Rows from block 7 of the text encoder, named by matrix and row number. Rows with one number belong to one attention dimension. Each number is 128 + 32 x the weight over its row's rms, rounded and kept within 0 to 255. All counts start at 0. Numbers have three digits each. After the name is the row's rms in percent of the matrix's.
# q: attention query, key and value (stacked) (text_encoder.blocks.7.attn.qkv.weight, 768x256, the q third), inputs 64-127
# k: attention query, key and value (stacked) (text_encoder.blocks.7.attn.qkv.weight, 768x256, the k third), inputs 64-127
q.127 118:150095124117145131122136136126132150078124120134123115104089102129120184103155078068117135180146130096168137111158118148114130107131139149137084095099082116142077133132098113150139181093138189
k.127 130:107078141152169130108099091150136119151121108095123126197165137099063143180126144092129133064150132104127114147127115113119136124203147119242052138091131176169124151134099106147118098126162095
q.128 096:144139093109065131191114147107139118081132140156103133087138102151137255216103083069182108114143100130158143094164150161192103164101122134104159150159118104128080064109141122151161152114135095
k.128 090:106136108118150085081127160143080125146140134173119137069181186178138060159061140125136110205091189177142154118109160160075115121129104132135144152081111210141156132111123138174128165061119158
q.129 096:136150139137158151083142161145056127138127136093108109118170132097136081122166127157144131084160102122083199169142132150209137112145149122119113138155101115133197179157120104076109143132138079
k.129 112:158108109162113134126059052136150140131118135164089098077088071132113145126134141155094108140112126074113091119141088174155107095089137164114155151146139056131158181121095116081119137147140133
q.130 088:131115083102131122104192223125123161135129141129150156080115119141031152136099127218133121124157129064119115142083095080085104130089123107058097126097151115118108086116202101077132148173119091
k.130 083:097112093117115136083109129180125136173144144100167097129202129135168120201129101065189136134161182113203140119113159075075184185108142074120162094143114180105145130145099131189103153144156137
q.131 101:156045134095082166192101069125134178103143137110093073098093116149094186121143072150202140103140191110129138101117117104164154121095121116183085115136088107112129119148114078097158181128126168
k.131 080:079127107110114132126188111139152102135111136116118139174084134106158158181140174167182136117106098073130145176152141158098090145123139136173088110113139101122076121117079229120146087131140113
q.132 100:113142110119086151139126122176177195135138143149114126151179104097146205110103095153114104123135106104140146130143165052109126139066144111135124110172135184141144102082123083142150131084140181
k.132 103:112143082145094057115110240106098175210144138138106133066198160131125063133104126131104131093063115164140103138139104070119095131168117127100154112190162126146140124131126127118135178125128130
q.133 117:127117162115146132166101165091126089147129111141178116125018110154137119117112136122116140118111156180086120103141101209120142151161115111123113130086087133146079134154125164099136094157155125
k.133 111:130131123135109122084106000147145168047095125113091125158101120097161149148172125146139118215107121057127124104124116173124148120098137120130146160026155096113158185125120096036150073122108144
q.134 099:155197130142194126231122122136055126109111116118131128099106056126122150105128158210154139068168121079115085133190164160139095114176119125113121133076109070134160110110117083143126147147168168
k.134 108:136126203115122155088096064088168122068136125187121096167047191095171132144135119164105118236107097107148156129107118204113129139075138143087114121054090091121107097155137126070143097129064121
q.135 110:129098165159081140019149159164173087112101133110143140211176152157175101088136145109145119200090127149105149113147107058085127139109122152169226134147139191115119131141107172152157087108151102
k.135 097:108099137124146125187088193122135171161158130110177130162171129069144153177127140055171121102206163109152132104160056140096152113171109106167075088118143204139144116130110117117102136125112111
q.136 103:119156137138109149173086157137097086136089083126130098089094044153147170169143091107110113094132146156142096157151176123117115083110139123156140107128197108127182116125142102088134083137183136
k.136 102:093137153134115120099106086117128105088127109160147128120164207030110134064094152132128120138180130086125127166066109166176119137100143106144144136076041158109086161099142115213140134155160050
q.137 094:108137094059173112195112068090097152179145108135121122099072080096111131221058143080085122140095107140125123137089134134122153132101127137074057119129121083147132168133124130140115103135117147
k.137 099:158119148137133131090112138135121077090110133176078129067103169192060131074148153190084150102117104108092147153134145150180104077090117177097184137191096092107144110093135138169149165133135100
q.138 101:106151118076130134207090078080132136207154140184143143142121106125156128210069137080114129031071096136102133110100099143110128197105122128052107138133024119141095139122127144147119119122084127
k.138 096:154132085137094126060158114150123108130099105115100131084093103239071143068147113183102133102108137114078127158144114112150131116079144156169128140121164084126170097123121125111110175117124143
q.139 096:130105119118104154007198133158108097095109130137177128146197163090151087089203134143130113205181121129103165127071095048167121068135124123203152137180161111113080166140147099126110095130154043
k.139 097:075116096139132096141139230114116190151141138121167101143155089117161171154079102102148131116155142157153097106133146109037137146175135066185074099089108154151122146115128131134118112189148172
q.140 114:117184082111125099174106090111132126132120134175119156103088096126150158143145103190167137083111098135102147116065164173140081146151152123080081154089088089138145105110142110089112109135160138
k.140 111:166096177142153120154136054098166111085127124096113095154057116221131114190139132120084113162166113131152151152129105168106156104168145126100169167120154139121171104138140101044116134103107150
q.141 104:109129138155134107126157172135145153071148112128156165131135155126136155027137141213138143154068121117094185118097153125135121159157121100092114125095102176127131083101163139146142127139131101
k.141 112:136119124133107133165163058156159119138099179098140127135085102149165112255169130141156114084169099137154115141176088150134125104135137161146148167127191130124086094150139113112123132103157175
q.142 098:117040096139106130178177094146093140128185149132144126096165169147095107130114152131178162178144120065159175136077093113168170124137103105143134121148094111123113174131152117126115153114083121
k.142 097:116168070138142135148114158142136104141096147132163141107057120181124154121120092162070145025077109187082071163179115123128097129129123120124144178161139098121085087114156146151154112102146192
q.143 097:146146128077152137083084127126072143114160143135131108152135114095091127184110113041027125131104104149154115109139109126119138145111162129123102105159181153102068063136132089161113147132094157
k.143 088:119106106119117135004160181141054133144099124134111135087194134122116160073131111201143133114088133116124121121113170075132153146073120151134155123138106099133185154139112147164148178126158117
q.144 101:092148163076165142138124137125103111123139111104089100193059076177100138164107159073108141156122129128117142105151139118147089132061137126109111131152112022144153138141179124083114174128127067
k.144 095:093145101110126171120123160127165079173126097142131140135100082096137213138162168151141129164113190085148080136140150172162114092130128158119196140057123124140141116177098128156147105112180079
q.145 107:138110035173182137158137083147121131161114141115114119143138157138148141115118140145106135108118142124128126127108080131097110119190127126094145128109175148132149126127141092128128052111162113
k.145 093:137131167105133165165110232105131161171103161113107137129137138210166103079178135161162131119144092124109088097139135112109137116133121159138143140125109137150204109087082163092093151154157110
q.146 097:088094129095202115130140137123073120135124145110118124125123137189074118124142122144179157123210120144164141067105135153147151173163154119145115132149116143149155147144114085095154174161124195
k.146 093:097197131131212158117122141106122090138151135157130164106153128104094093126077114088040092129058121111149110152058137121152113135065141120121199149193120110152099161113187176139145107130107176
q.147 085:149121149141130103125154143130055074132141124109111152131102165106099101209112112128069115127126100148132154108135135167151103187136166148144124149126068221128124119123177123068095218113063076
k.147 085:102213093142108126121091141127102119138128145125112108124126114142208094113150081097142152113136114135122119070133171098104143120150124117057081087165125138134153129175095116168122071103122109
q.148 101:088136130116113094117123144143114155153130143123154153183195141073101132146164126203161119137098134149110092159161132082152121158176143115120193134185144130112155171107102109150167192140107147
k.148 096:147039158134184177108142125109114068130150123157188085145111166100155139118115154113165131127204136150107109156160152127135144124064110162183080105144042167108080096162141118158136150117126135
q.149 094:143100145111062160036124101106152137149159107118151118114076169113152109126157084082099115150109159141110211135086161142120167174050154133131128136096119177117110124128141180058136071090139138
k.149 110:118171062145107081162127176158070176158128118095126172143207051170097061154139127115104133101119131146147154154111136042069116089171117092134148134179224131121161150106116110070114118150127136
q.150 103:130111155129136147112086146083100119154133102122141170157090122136159124122067142168102142163084142208096164093123111167069155193115132140119157147094092202124092103149134167130147112104142134
k.150 102:134129112129144115140105059119119120064106145097145124175129081142149092209190143121132126220175098109142141132111119151120149088130116150071155133138177114103179151141134136032151133082055175
q.151 092:131056120112120139161158124120163129188145142119112107106134167138122054180116143060148131088190158107191065157137037142141145108081111114148147116180132115119114193148102117125130168125066135
k.151 099:109152045091132134096112195141093138146157108145128147096177108112109167021107106133134143127069164125109127101082174081119105146106108096142099094133105131135137161115118108165127130141118120
q.152 103:147196160121152136134120174123132080144078080128143151146113098130184111119133132158092103108148140189083073099150129119076101114127129144108143128136093105132110138123082120156143068112185132
k.152 104:125111189112094127100099099103106176094158115140125093160142107090148130139146130098162122245169120058166149103083110171097143107118124107156089090031131148129167153131101139014132138142072125
q.153 110:145130182156163118034109182149159117053113133127126130183183107109125197057118129139094088165084134132086147129142143083142138114151151149177139134146192199124137074136148145130136112167164114
k.153 112:088121141129103128102129121146129146130104128094160111128195187048152081169116136106168104144195119102126142110156111151136162175136131128161150114122108173130084149150135154163115116123140120
q.154 095:136097146157107140093134100144128075143117146128141113141208110129155159117130166132161108145169121109110156178101127089168153109122121140206171145159163119141156161149167156125118130143144087
k.154 092:079148098146148099150120196110150132136119113124163114116169204099129118069050109126073118120163136145086134123138137131126114222159141088159122094135096169135059153110125148200117099141098095
q.155 103:135094197140164117095119182147128128063140087106148105171150138103151166059139163125116091179110155099105111118229160075125144122162123131096122120102146170123110129137127195167157097138131127
k.155 100:129129174111046137131082142160109133155114166162144144138139159011163117162175142128202107140165119093137144127124139182161121105074137154153112124114112136111057146135166153158150121145151134
q.156 098:157050101180119109051184142150117136091119162098079115133156143109081173076137125116173132224205163080135142127108160071192133080142115145209115119150195097137166159159118138105115171125122137
k.156 106:102131161144164096203126156128152154135128125125117148148183183052155100144132174056141110128095135174131154109172161119119157154217126116097146127195085177118087110106138136162129057171134131
q.157 099:145109165106169131085059120142097142099171157131119109154182134099096151138090138094084120157100100114140148138151123098158153151155142143140104137144189189119092082136158145166123133153099140
k.157 099:127126117138097125074119169143077091124084140098155127110138166099125100068111112175123119114142126143064124138143149125136151161076129142135179139164101089128122175150140178180146163093129104
q.158 108:146144178104133161064115154153104131085147131106141107141155194114104085124125114074068124158108121128155110119199131100118134127150136145145142120127186167091078093134085135175137116125111132
k.158 099:137130111114081140084095182135046141147147131129143146150130082065142138087147103151158141124104141132103109113106153101097119114069105136153086098084143045142187173141136155119134180136141102
q.159 088:112155130085101197151154091138085113160146142169177127099157156114151059198150129070106144064149090117142141139105095117128111134112122119102141127144105114109071129124121076130111098123097078
k.159 105:116157049133098123049137181118088143129134130126152139130089079191113179073096071180109148102105141144112087166102128101068106116075135103200072131056130063144175131119123117109129175154142131
q.160 094:140157199153060139160149142112177120136115152112173108136174139094110177209104142188120156144173132143136141116092115110134121145128108138178116121103093166112143189102167125122128122151089193
k.160 088:151140187097119076107140137145116060104146113091102128165133133158121129063113121160137138105135147168120179115141107162239157178111122118087125146058119135138085127155147155172156144137115119
q.161 098:127187168110139095137099141118126165130126151115120119178090148105161084161129164106089104073135128061103165124152236127071108171067143128092101126141063184111090126142134152088142132151139190
k.161 086:130193119119153162147145087074114119150126133151154104205171133085132102188133170152114121172139116073154089130174116166101084123111117127139124142096177142155136093122116120151126094144172091
q.162 099:117119080185137124056080132123119123092124158121102132121181082147130108157188154104160142168126120138109137098167057130041115120143114120077160124121164112125117156128120170115127081147112142
k.162 091:140162134121124153103164142127102168163108142128114129204109070101138119146178126090091120032192110103123097147159143148064116101127135141120149145122179123142193149126139105189138098105163149
q.163 108:134118070132149149129103081112106075154107100108147147107176072113146139086151141137120133136100129076166124162141122206173114147162167131134132115102099137111158144131094136158150101132090116
k.163 101:110098146132137131116135048153082142129117111131102135167091068144111163147137083092146132138149107156108142122105133125166169118116135125188143130149065071141095120115097149079136157126129110
q.164 099:160109149161162141188191170160080116085118154122072106098160144055183074081129130175136104156129148127162125111159177069101121119134121168098175133029129155108118107117112129120121154108144155
k.164 105:114119131134137146093114061115138106104132113118158144168131133164126159139190136094102148126132164164144133132154150212193147173167115125085136133131112120117077036159089132123093160157174084
q.165 102:120127141072122112059153114132095146118123117115190144063142068155122176093113079062104126127138127153116202140141154159147153177153103123178094129186139142138098170147166179136107181133151099
k.165 100:131165133156134180185138066158091146163146137106092128203142137160101035130141130164163096171146108160170091169113061090098125112223151126154166118127139110114128138116095123111138130123141161
q.166 110:132095128118167184133165027129107147178127122101124115156116090081160120168104109166129110159116114141106114140131134138122148097118120109035143125114122112146081106130113116129132105125110065
k.166 117:136137126116153090134090167123173126174135170137103097097166164141074083141106113083138138232112167060107095108057155156125101110138116113096160139125091137153145108120133121130132122110108158
q.167 097:135104155145148124136129100149082128113134143136160102148140191145142117120133149125136109095097059162167124106119148023123153164163124130117166108145079224128111082124122145100127137112123086
k.167 101:122138109123116150119159142145147187184120112154040151176158059104156154143058109099069140150092128134103174091164132161165127104076120139080097120117079093134119164137168137081140068118159145
q.168 108:150143145145116164172109132114164084064132081072148126130128084135126123104108114177114161107175179124095127118160109165064206123053143142071126133147186101096094113143087116178145065120102154
k.168 105:173111165124145131070073201114116088181122179133170123059129207114125097158124177167131128133146148050165084141121118064063137156155134139150147129111146141134086185130088070149133175101099135
q.169 100:142139191077104142119168088137167094047155118149157143061079092119165201157126122115153139154127154089139071126139141189146117133110085136132111131170151148116108110114125148172132183127143145
k.169 097:136106090132130161102156083120118200128109114127124150104171135152085037194088160127109112150169160125055112138182118100081147120163161145138098138059151129150146110117144163068115083133174097
q.170 102:107190135112089129144181129146162103160137092120133124233139110103152053164169146185120110084153136136140094164122158108172114133177115144158080134103119131140128133125124149097147167090070109
k.170 103:128081161129099063079139143124146168080138126120137138073057149137129146168099191121092144125082162101113125118076102076172086118166132106080145119202069168137129093125159110149150087110109118
q.171 111:148058148102165162063100083122107138136144156111114122025077153079090188078157114097140120138107095048119174114070139172125152114103128118125167105207134184117108106117124108137114105128141037
k.171 122:151118153133135105132166094137165102217117139102123113123139162132149061115188133060116120202115070110162143107125158154147136128153129127124189130099206119109180133151105135092142178106168133
q.172 099:166096116092146125120195174140135184115112168125095117123063110140127146184136154136155108106112142130149095137063148162172130091102138165124159117147191043119123091152129159134092152155137095
k.172 111:154101179110128062160153156134163084118138110084188135072092112158114118154089111127146139186134120049132154132084149129113101167128124098136127099193166137108090203118144077178120130125133106
q.173 101:118081147128142119147085099116127105079130118131130105105128167131127204067144152104164137140128154098114142135235118145111129155154118090163125112127186126153192125151121165141112113159124185
k.173 110:137088098127111125101065098125095123098106148118128141171160130103151106141099127143069146101150128138136106153137160117067118107095134165153198133059109114125160140099148159081137167116107093
q.174 093:137097172157120149095099064118109136086133138110179143163110126113132190107180125082112147151176087083075121102096098150111097144110107129187141136190145207134096171136131116119111083131130149
k.174 089:108128107115139109074141121175116125122128149128093089133189133142121118112152174161129135156114103134161112134145212079107153090149132121211113139110127166133136105147111131115115190137121155
q.175 112:144102147079087122095129050123110135076146140130179117100104129100127212134083151083130132124116073130125168125122095158137111161044095128131170129186155174154096135139128115105098151120145098
k.175 115:106159107113130130089126096110134158134127144133071096179165100164083068165099126105128151198115106154130115124170143126109164126171124104152164146061169179153183132123087171091145167129157143
q.176 102:124194091119108099180148177127158152149108140128105156139025128152110190095099106135081101136064105083111060111156190171111095150121133106134104127138137079119071148126127124139121068161142179
k.176 084:157134103113070097115145116085120120093152160154104136095133189115136099125095100091144123151131148094112114163098135118114134146096098148083128102096128156112168187137112096178144171123123140
q.177 098:131124221142136147171178178132111119128120119152168142162104142155132120126120125155078137118137131118109044149127152185139118138093136132098149130021136160136182110106143100156126089092165113
k.177 090:108154165146170152176129136131121139081116136134107142063164082133107055134131093134125118131110124151165133104113174111074110188104135137099093128152115161155170067152088119090107068138108124
q.178 094:150128157160154137107168072109059118056131152108093090194144113144134167065130119114167132086136122088128121123114142198111116113152127132112151127096193085090052139135103141096108130107151149
k.178 091:129170159107163114078141137131082075066118130101188114145098117083149127152101134178080115102116188116059166127135120125189188153113124109225162156077068134143064197123196120116128221090151141
q.179 104:131139123154195134178166048122097134152120128167136161091039139219144169131152177085082125146159114177126140172112151165107141131088135144155112145172084101117062116102120102144130125093115142
k.179 088:126123124134151084071124124113166112133134152140170132126134151085134008114098123137092142098089123160126131125089102109186124153151129157110204106122155168121118072157133099126126189160119131
q.180 110:126100129151141146072172035125180113130128127123170141090030140128122150128140150160188127107131144089155105152111117157116137110135147127161074127071139088142161110141067131121129128142147086
k.180 103:156141089138106156102116099148178154053147121094106126086094173174107114142120153124137122072157136107113097115181115122069129123199107121099141138199113114139184158127055083165123139108117094
q.181 115:113162122125154136130077165108128174156125173137126129154185099086161070134117107156149125119058125109150063137111132113109153114176136117116127097084074146095112105111173130131166077166134139
k.181 124:141086131135170127198207125133126136188136120136153137142124125090123159092104131115104140034125130151087140121128164251148117138135135141045116127137150113118132104136152176068114125131111109
q.182 106:150112107154149137134151180104123125116117113124114180147100113065116187104197157136065137102174191081119132112193155114122158120150130124110071112163183084096071097141141114076124107134152125
k.182 112:143089145097119100094159114145172105076112120137123096067131123184200120065191162126114135190147104133146146103168145089142150131126129115091128151173168125139125163133120082100152164124139111
q.183 103:132108121148185095120132134147184129167097156155121137147176125155162054117124196081042146134153149075143116109116127086130114102108149115160086111093158192124193135128096088104138094098152159
k.183 102:145161133102101122095144104164098125042130121129115124142152101156145173107151114211166117067103102175185120104137101105167149090101096129151152143171131108093108116121127182155119106143108074
q.184 098:102139111164151144150092139140112157117118126146119128176141160178135094075166141103138132138110054092154115107142181060079136149178133119197157103141167114127133074148123134133114130127164119
k.184 101:146122111119051140105166098139139101154125147144128106149126140131166137119150117149094137124112100118157132096115109076132111054088119106112141110198053058110143128152128070162122128118127091
q.185 101:089134117122087129172125193127192100177107120150138137178194118160189112159105131106122139077201145121148076138155161127127101165177122102198142180116135124135200161138088122146172140073147210
k.185 105:148133076127116150101117125100074144101136140141143094097065190150112173108188148126136138112182130191156149104132094041172143111110130133164095137183099162125166056128092183234116161139102129
q.186 098:128174066132114172101055115110087154040134108121093159167082135098118235145131098116084129060145130144156187125171156139158110108163144115132095124106162122084051105116143175136113113149152163
k.186 106:125145057133083200158156076128121118114131111104086111173160152190154107075209085154078103154118131220114140125190082126180132151121131109088089133123136105116137087153162131114132190114136094
q.187 095:137145149099136122140186107112096129196144142153175134049168113104078112079113097134171110150076150190136142140172145112144152163185118111102103114171128093135131090112144151100128195163141119
k.187 103:129079184160133123137113086137142131200134107127209140099116173114118061159088148062108124118154106104115103135114188238136134139064141134073199133106157113136131163108170123083166076132177141
q.188 092:122085039120191145112053113120109113074117148096108151106083150107104174140150141087134117101169182108137163167144136150101117118132159100143148139150130199128148148128145124080171146142109135
k.188 091:109059087113048167133126125140150138157116112116058115145129101133125111062198143162168128171086101226198103156166156105188091142142149136152144132076179150132141181113056161146145230109133136
q.189 099:110125147133143155158084124128054123057114104124141143231108169158127155168145156081101137123124112072139147165164136114135116137169133153196152152127158150113105146134122094077133114113106115
k.189 097:078091106135094090093085156165143143144138118134066134136089094142163166095095147175036149160082113169152109164139138087176081107141141132143063132113064140152092151131143096149136166125118115
q.190 102:163162089153099123144117087166165099119143114138144129117120146054111179131129102143136128078163087187170220107127181079153163133142127155166126115169139153073090138157133118171104125127148124
k.190 097:168175166123131163102170112121125097163133140142154111160114163199128046141182122130107102156115128091126118126148059084164171096135118104058099138255107099133111121135110152148133141076146081
q.191 110:100155151121153144086110078148136127067143108123065159061046126102166152104155153102104135185089132019143123149105191177094131106109110089136134099151102156145109058120143121119097160129137088
k.191 110:138108127130048122122149051109188119157122121141094134117167083115134082159127173146118114129114119134135150136161132105090159107220142150123145128068188111093162047133166133054128092130193140
q.192 076:119142136149154124165123133171084121155125142108093121021088108116093152112091139118095140092152139117120180167110057085137104118105139123109172129147102174119133171115076167116134174117165189
k.192 078:140130083124086068095140129101192088121128117101140107164155075156070047079139146129179118154185094111166142077113189145167133138049131134151142108094096120173131168153098034145112090128137165
q.193 093:109064132104099162042145061098103150188136153126107111175107135111109092139100162190126144127155164049148118133111148117148159074152121117136150096168135107117079130133121107117105129085137126
k.193 095:113201135145109108139078099122125151104142136113129093160120167042116170144106085121112125155128092129112111129148124183125089143096113124144084102096181146129207118128102151096153132167134049
q.194 087:129133155100148159094163116146118134168110103133131113216097159094125172166110124186159117092123116134110142181076186151132126091128143133066149126100232113143194096111133112077129103149106235
k.194 089:113160088165107117123154049128230126092125097127055130138147107085098182086100125065151114078159153092136127151161160085216117114134150155137158138085099128134146137134139105137122133158123207
q.195 089:147146207091123132185112136125220133061122133148150102056136079108121111118112136080084156019089121157138109123122145089192121117168117132124128135143111091130104159159144123088123140131108206
k.195 089:162137118143045110177165169158081104140118106135151130135088154170141183125063111162147106132109136111146105142141212190122152128195135129135164147079134159136152147149128062092109098129111157
q.196 101:105128159151122102099120169115121130143163085145186112123172151107162096029177150118095124063152107077162105134127058086154131127141129081123086133155160107130141119112111155119165146130114149
k.196 090:125072140128114158152108123121120144125147113155113137159118121097097091143194135118127124193116105029143110154115139095083128128137112111121077114183079150133106173138166154162117134171146102
q.197 100:115168121166115132140150129129094160107117116115144141093063108084112148126133124094086145182109126145125167168097113186102085132089123098145154140198097142147091183103092194093111125167098072
k.197 090:126154160117145100124091130118064132058105152109175155148122098072151145119128121156145139120128144161168123105147110127141179159153135123113161129166193142093168059121148078129118146126143110
q.198 102:125107102161083137136114061144102105119104134145092123167050120150116162193197154110084127166196169073073150134167095132145139170151155148149148184169089143135079170119100186172130181164117161
k.198 108:117113239159109089088121129119120136038142123137155132150144178195110097126123132177118136060110094169156110130136159140220146134112129126119134118101125120141142095124141148099145161114071077
q.199 114:125151175116132146108130119143148112208134154169162130111162066147094125166081104089163089141086092193139105169069124051196124130134134131181104113085080113153126103116177197128137141120116112
k.199 111:133141191113159132153100140104083136143137126142153138121137140053127141103127146155160140159164151042131119101182143110031129153110109118157117136187112107124110213106152100129147128142137149
q.200 087:138141111148123114133167229121120123144134125116128129130135088165128127152169127152165132086081164101125168162158099074137149135130126093139083109098140090147155131153050142126147088107145129
k.200 090:112170094095144115040121103117164144188121108119121109092154147079118169156083143127121137167107141076117174149134171064100122195181137130179177095088068087114205081156169122048137115113116149
q.201 105:116097131084152120107111115109105186113127139142093154170105133061110069098123155148082136101179119117119140154178125182127138105142124108122188142190091154112108171138103080111115043128142147
k.201 096:135130054119137142095152110143126132062148161123123135148118106192221133139116113132155136148086090167168112144096136146181142143117122129074112124069186131142093107135110117126123123133128131
q.202 110:136084151118044165086152216138101139091102079107153150135101132216174162071192163133129144134151166095124185133119136173140091125168123125093135139085108127118209187146056107154136108127138141
k.202 111:132120053151112132049104018110120123123109139100087121130145156158108120174107130072098139100111144211156185146129156141209126115166139145119148152067150127140161067113089117100141191102143065
q.203 103:135101103121066143213073172119084138143123157150117145090126160089075148120155137103096145106118148131172103125136182090176118125094107144123089141157162104169118107123123157031146128125076120
k.203 094:124060153127089106173070149141198177129104140126126123111053102177104147068163168124110120041089122142135129111125101059102145135041131131144159137189134105133149092132115141132103101140130137
q.204 101:158150195138109132079111182116116136100144080136090097174071153140169189116135127064119115145100134211120157161159185142247122149055110134111149124119060135117119163140194154098134133135111157
k.204 098:114129142138135139124100160138049158115163126132155160050155100127103067118141133104147121085133142078117143156142141107102122121086131126129100109085142125126165160121104195145112088115105159
q.205 103:125132100136111143170160170129138129092121138175107146146120158191159131184139129096102120153146109147124068165088177121161115123106134146141175132166192155122145193149139152167132146147099158
k.205 112:123107138108128144127105106100084140119103117141092108129082148138085104164190122192122101134083118166154136101122202089132106131073123139167151131120118124163135152131111160126102209089142021
q.206 103:158055138158090118087133167147139132132114119115120119173134143213175138128158129153101148146186151159096090142145141156130093162177113152081187163146162109106133188135107069132134093095169234
k.206 102:136070072127131162119124087123114110113115131124072155083144121179095101192099156068125124170112132241133151151149135143209121135148115154139145147050101149135162054131109149151135195122121122
q.207 102:156136195168089128183118131120135149064126148136173130116088189096160169059115118100099126147136167107173126090123182179186110084118136141099156118070100102131140202092124176160122127137078171
k.207 100:119108165130102112165084101131098096156144095101150127084124127130139113200145123139072153073114150127134149092094125090127151097050131128157127144152200103124113153126120110196145121122106093
q.208 090:139152079120179118181179116105038123160113139118099175114128147161107035223159151149179148123134138189116142118118081174082121132128135129228147154118130124149092178103096132115121107139099106
k.208 083:146166086146166143138067138131153098045154157112080124152032173159115067096143153143123151106068154129113145099098121107122126098147124135129146148080151182108131167100121144128147105166122156
q.209 102:175115120148090086147115157135100129057112128090105116089113101128114136120130109141102096138115110149104129162129132144161131145126117143139103126179180083146156085126114170093134135122146155
k.209 081:153130058148121132088090137173132102133142111103103136105191176118113161177098161136118120193136130129098119137132066128059155109150134140163149156134170161109186095136163166107101121125112148
q.210 100:104154176144134118091191074089177148112131112138133116111100130184145161146124145138127126161173143121101191134158196109206083162228125138183098130072100122133147135132142150162113131161132168
k.210 092:134040097093100142193166115142148130117133134147094132191057114160152110126163100159125130142103163205110127094105118135123094120102134139110104110189059137115155084122093138112132115100118156
q.211 096:121166086125235114140091144119047124134159142150097120106084110109090131199130114199091129108124086154151132116119152069126089131077120126133080141216139186145128146115135133166071110120106131
k.211 093:111118151119121127067120119133191108097152153147171123064137153149139079122116173155128132177179145125125138164106097094056131149172145143137100114145189175121128172111165127059090100173169134
q.212 095:115160110132141113087109142139006178073141116104103150170169158148080123110106130073090123114099136124153134144145216095116139135142128129077114131171153191158141124138146109073115111178162081
k.212 100:146132082109074118177076159100053169180141101110145116132173140112065135169140147101099102099127100111140104191121144122225128178177118133119133121117167128136175148114095097182117199147128108
q.213 093:130122124169094112184098072149197130200127138122161132202108101090132080153181177122101094097090146162091116141113163149091131106148147126067147123158011088127179131140117163074127124109141092
k.213 109:107086169147138110112101142173093118151154104123103136089115187169162080093152165165197143109095147068109109111186129124149132158148119096098159134059159108106122166119101152155114222159127092
q.214 105:142113132128096121031118093104119116175142130133100120148180139198128208127116076123130142146104098104178125137108163103149134156101138140134154102102116077119184071122113186057107165126096137
k.214 097:105147096126189130160077122112098129140145092134110128100146127138094146100160103147128156051147136141136152126142078132093148102097129117127169136184120106137150142112103126089119122107170107
q.215 106:130139129139172158158164209167146171075149144098128156085178118094150032100144149151145151069113150178128120175123121113118141124132116135070155116127174141131127082107127120151162041128158136
k.215 094:169110104114144165172159145105138133156123148099114138071144085094115056165122120136150138181180132091150156121144176081111132117123135117239092118127085096121106134135148158173129176104135151
q.216 099:138117072146168147154141127139082154189138122111147105059152122057104092132175097251164178055135137085128110177139115200056128112154129130058122119173148116107098106112072131087130109089147134
k.216 103:111094113123100097141187161180164151117134142121133123150147138170102143053129072071121129141188131097072125122139138192190144148180143149114135123054070079125124098144161102132112160139169160
q.217 099:114158137118105150132096076103160123169110132123109138163098106063176112110163091178150159122165136185142124129119111217057117097097090104075169130121124155118159151142103065100139114137167109
k.217 108:116114120140145135111145115104139073100144117134131122135131121159155123134134122109142142226118143089160104151185064129151147128151136139078149093019145116091056122110088108133120123140132140
q.218 097:117105058141160120110191150083124130098145139136145120076189111191037154141150113208122149064150102086164075126128091155085135155142128119100150109154132134093075083079161095110125113159140090
k.218 095:116162083133116163185121145122140101207105128113164117165166094105059142182138118090121140075129101112142097124113203210188131080097124138135094158122131136105095130096133119107173193104096073
q.219 094:123123126144144128119160151101142089125142125112151141071195087206123135072157159159140148117088165095184148143094176108084154159157117126097052109134148144117155060131079116134191167183120069
k.219 096:133129090165130104158142113128081108151094113107079152177102090130080107057183134119134121106065112152121133103115121166100104087107141084146104155145128100111139105131167062144124115073178083
q.220 102:141209168118129123079136139081093126116151129150167100087144128124102165156054087078094111091108150111133129114087129089138133130078118135116081094149132116116085150144141188145115106149139156
k.220 107:100208131141143116067203202143067136185125109139153126110154133030141130119152131134117128112143111078102083098119130123135128118127130117213099122117119137149141090122115102156117134132111117
q.221 101:122124163123132130123158135130135117049105112135115162180157161219110113111078120106093118155152151131145119110116064122103109114137167133154210124039128093106153125115114093171144092106152191
k.221 109:155132113132146153131098064097147114123140133122127156112157133125137158255080138152143156193176124163131155164063096077115124115159119156160168144169076117132127175124084125147140127143111132
q.222 097:156065073111187127093139116141132123086135096092110091146163150161115184095114146133111141148205112119143104137142188212099101117146127141120081136164088095121145077156149131129089170113092154
k.222 105:110066119157070131225112133115104159117134137139142128202115070160157109059131130093155124117057131174122134167103134125108148152087125136094108150147168138114067102135152165150144101080165196
q.223 108:116134094081127128172148131132122146152139141109136113097100119072138063175181156114089115159135105104111177129168096120123142176172136142164175124141147107139107168131128130182144102148146109
k.223 116:132172221139182149028189115136152163127114148147158119119093147120132153132146104186105114098204084134106094129114141146179115148159119136105121129083097114146161170109124104059114118123119152
q.224 096:104192114115164150185164012120179126173141094118124097134160146070143084131120139161165136112197132144128121134143097197122125132149151109153161116156169136151132092124134170238132143151124125
k.224 102:118147034174165161164149062144154120164132130097183133131159161133141104058115130145080135170187149106114112143111170067123141123119155139161131143184109105115087063107163122030140178108140103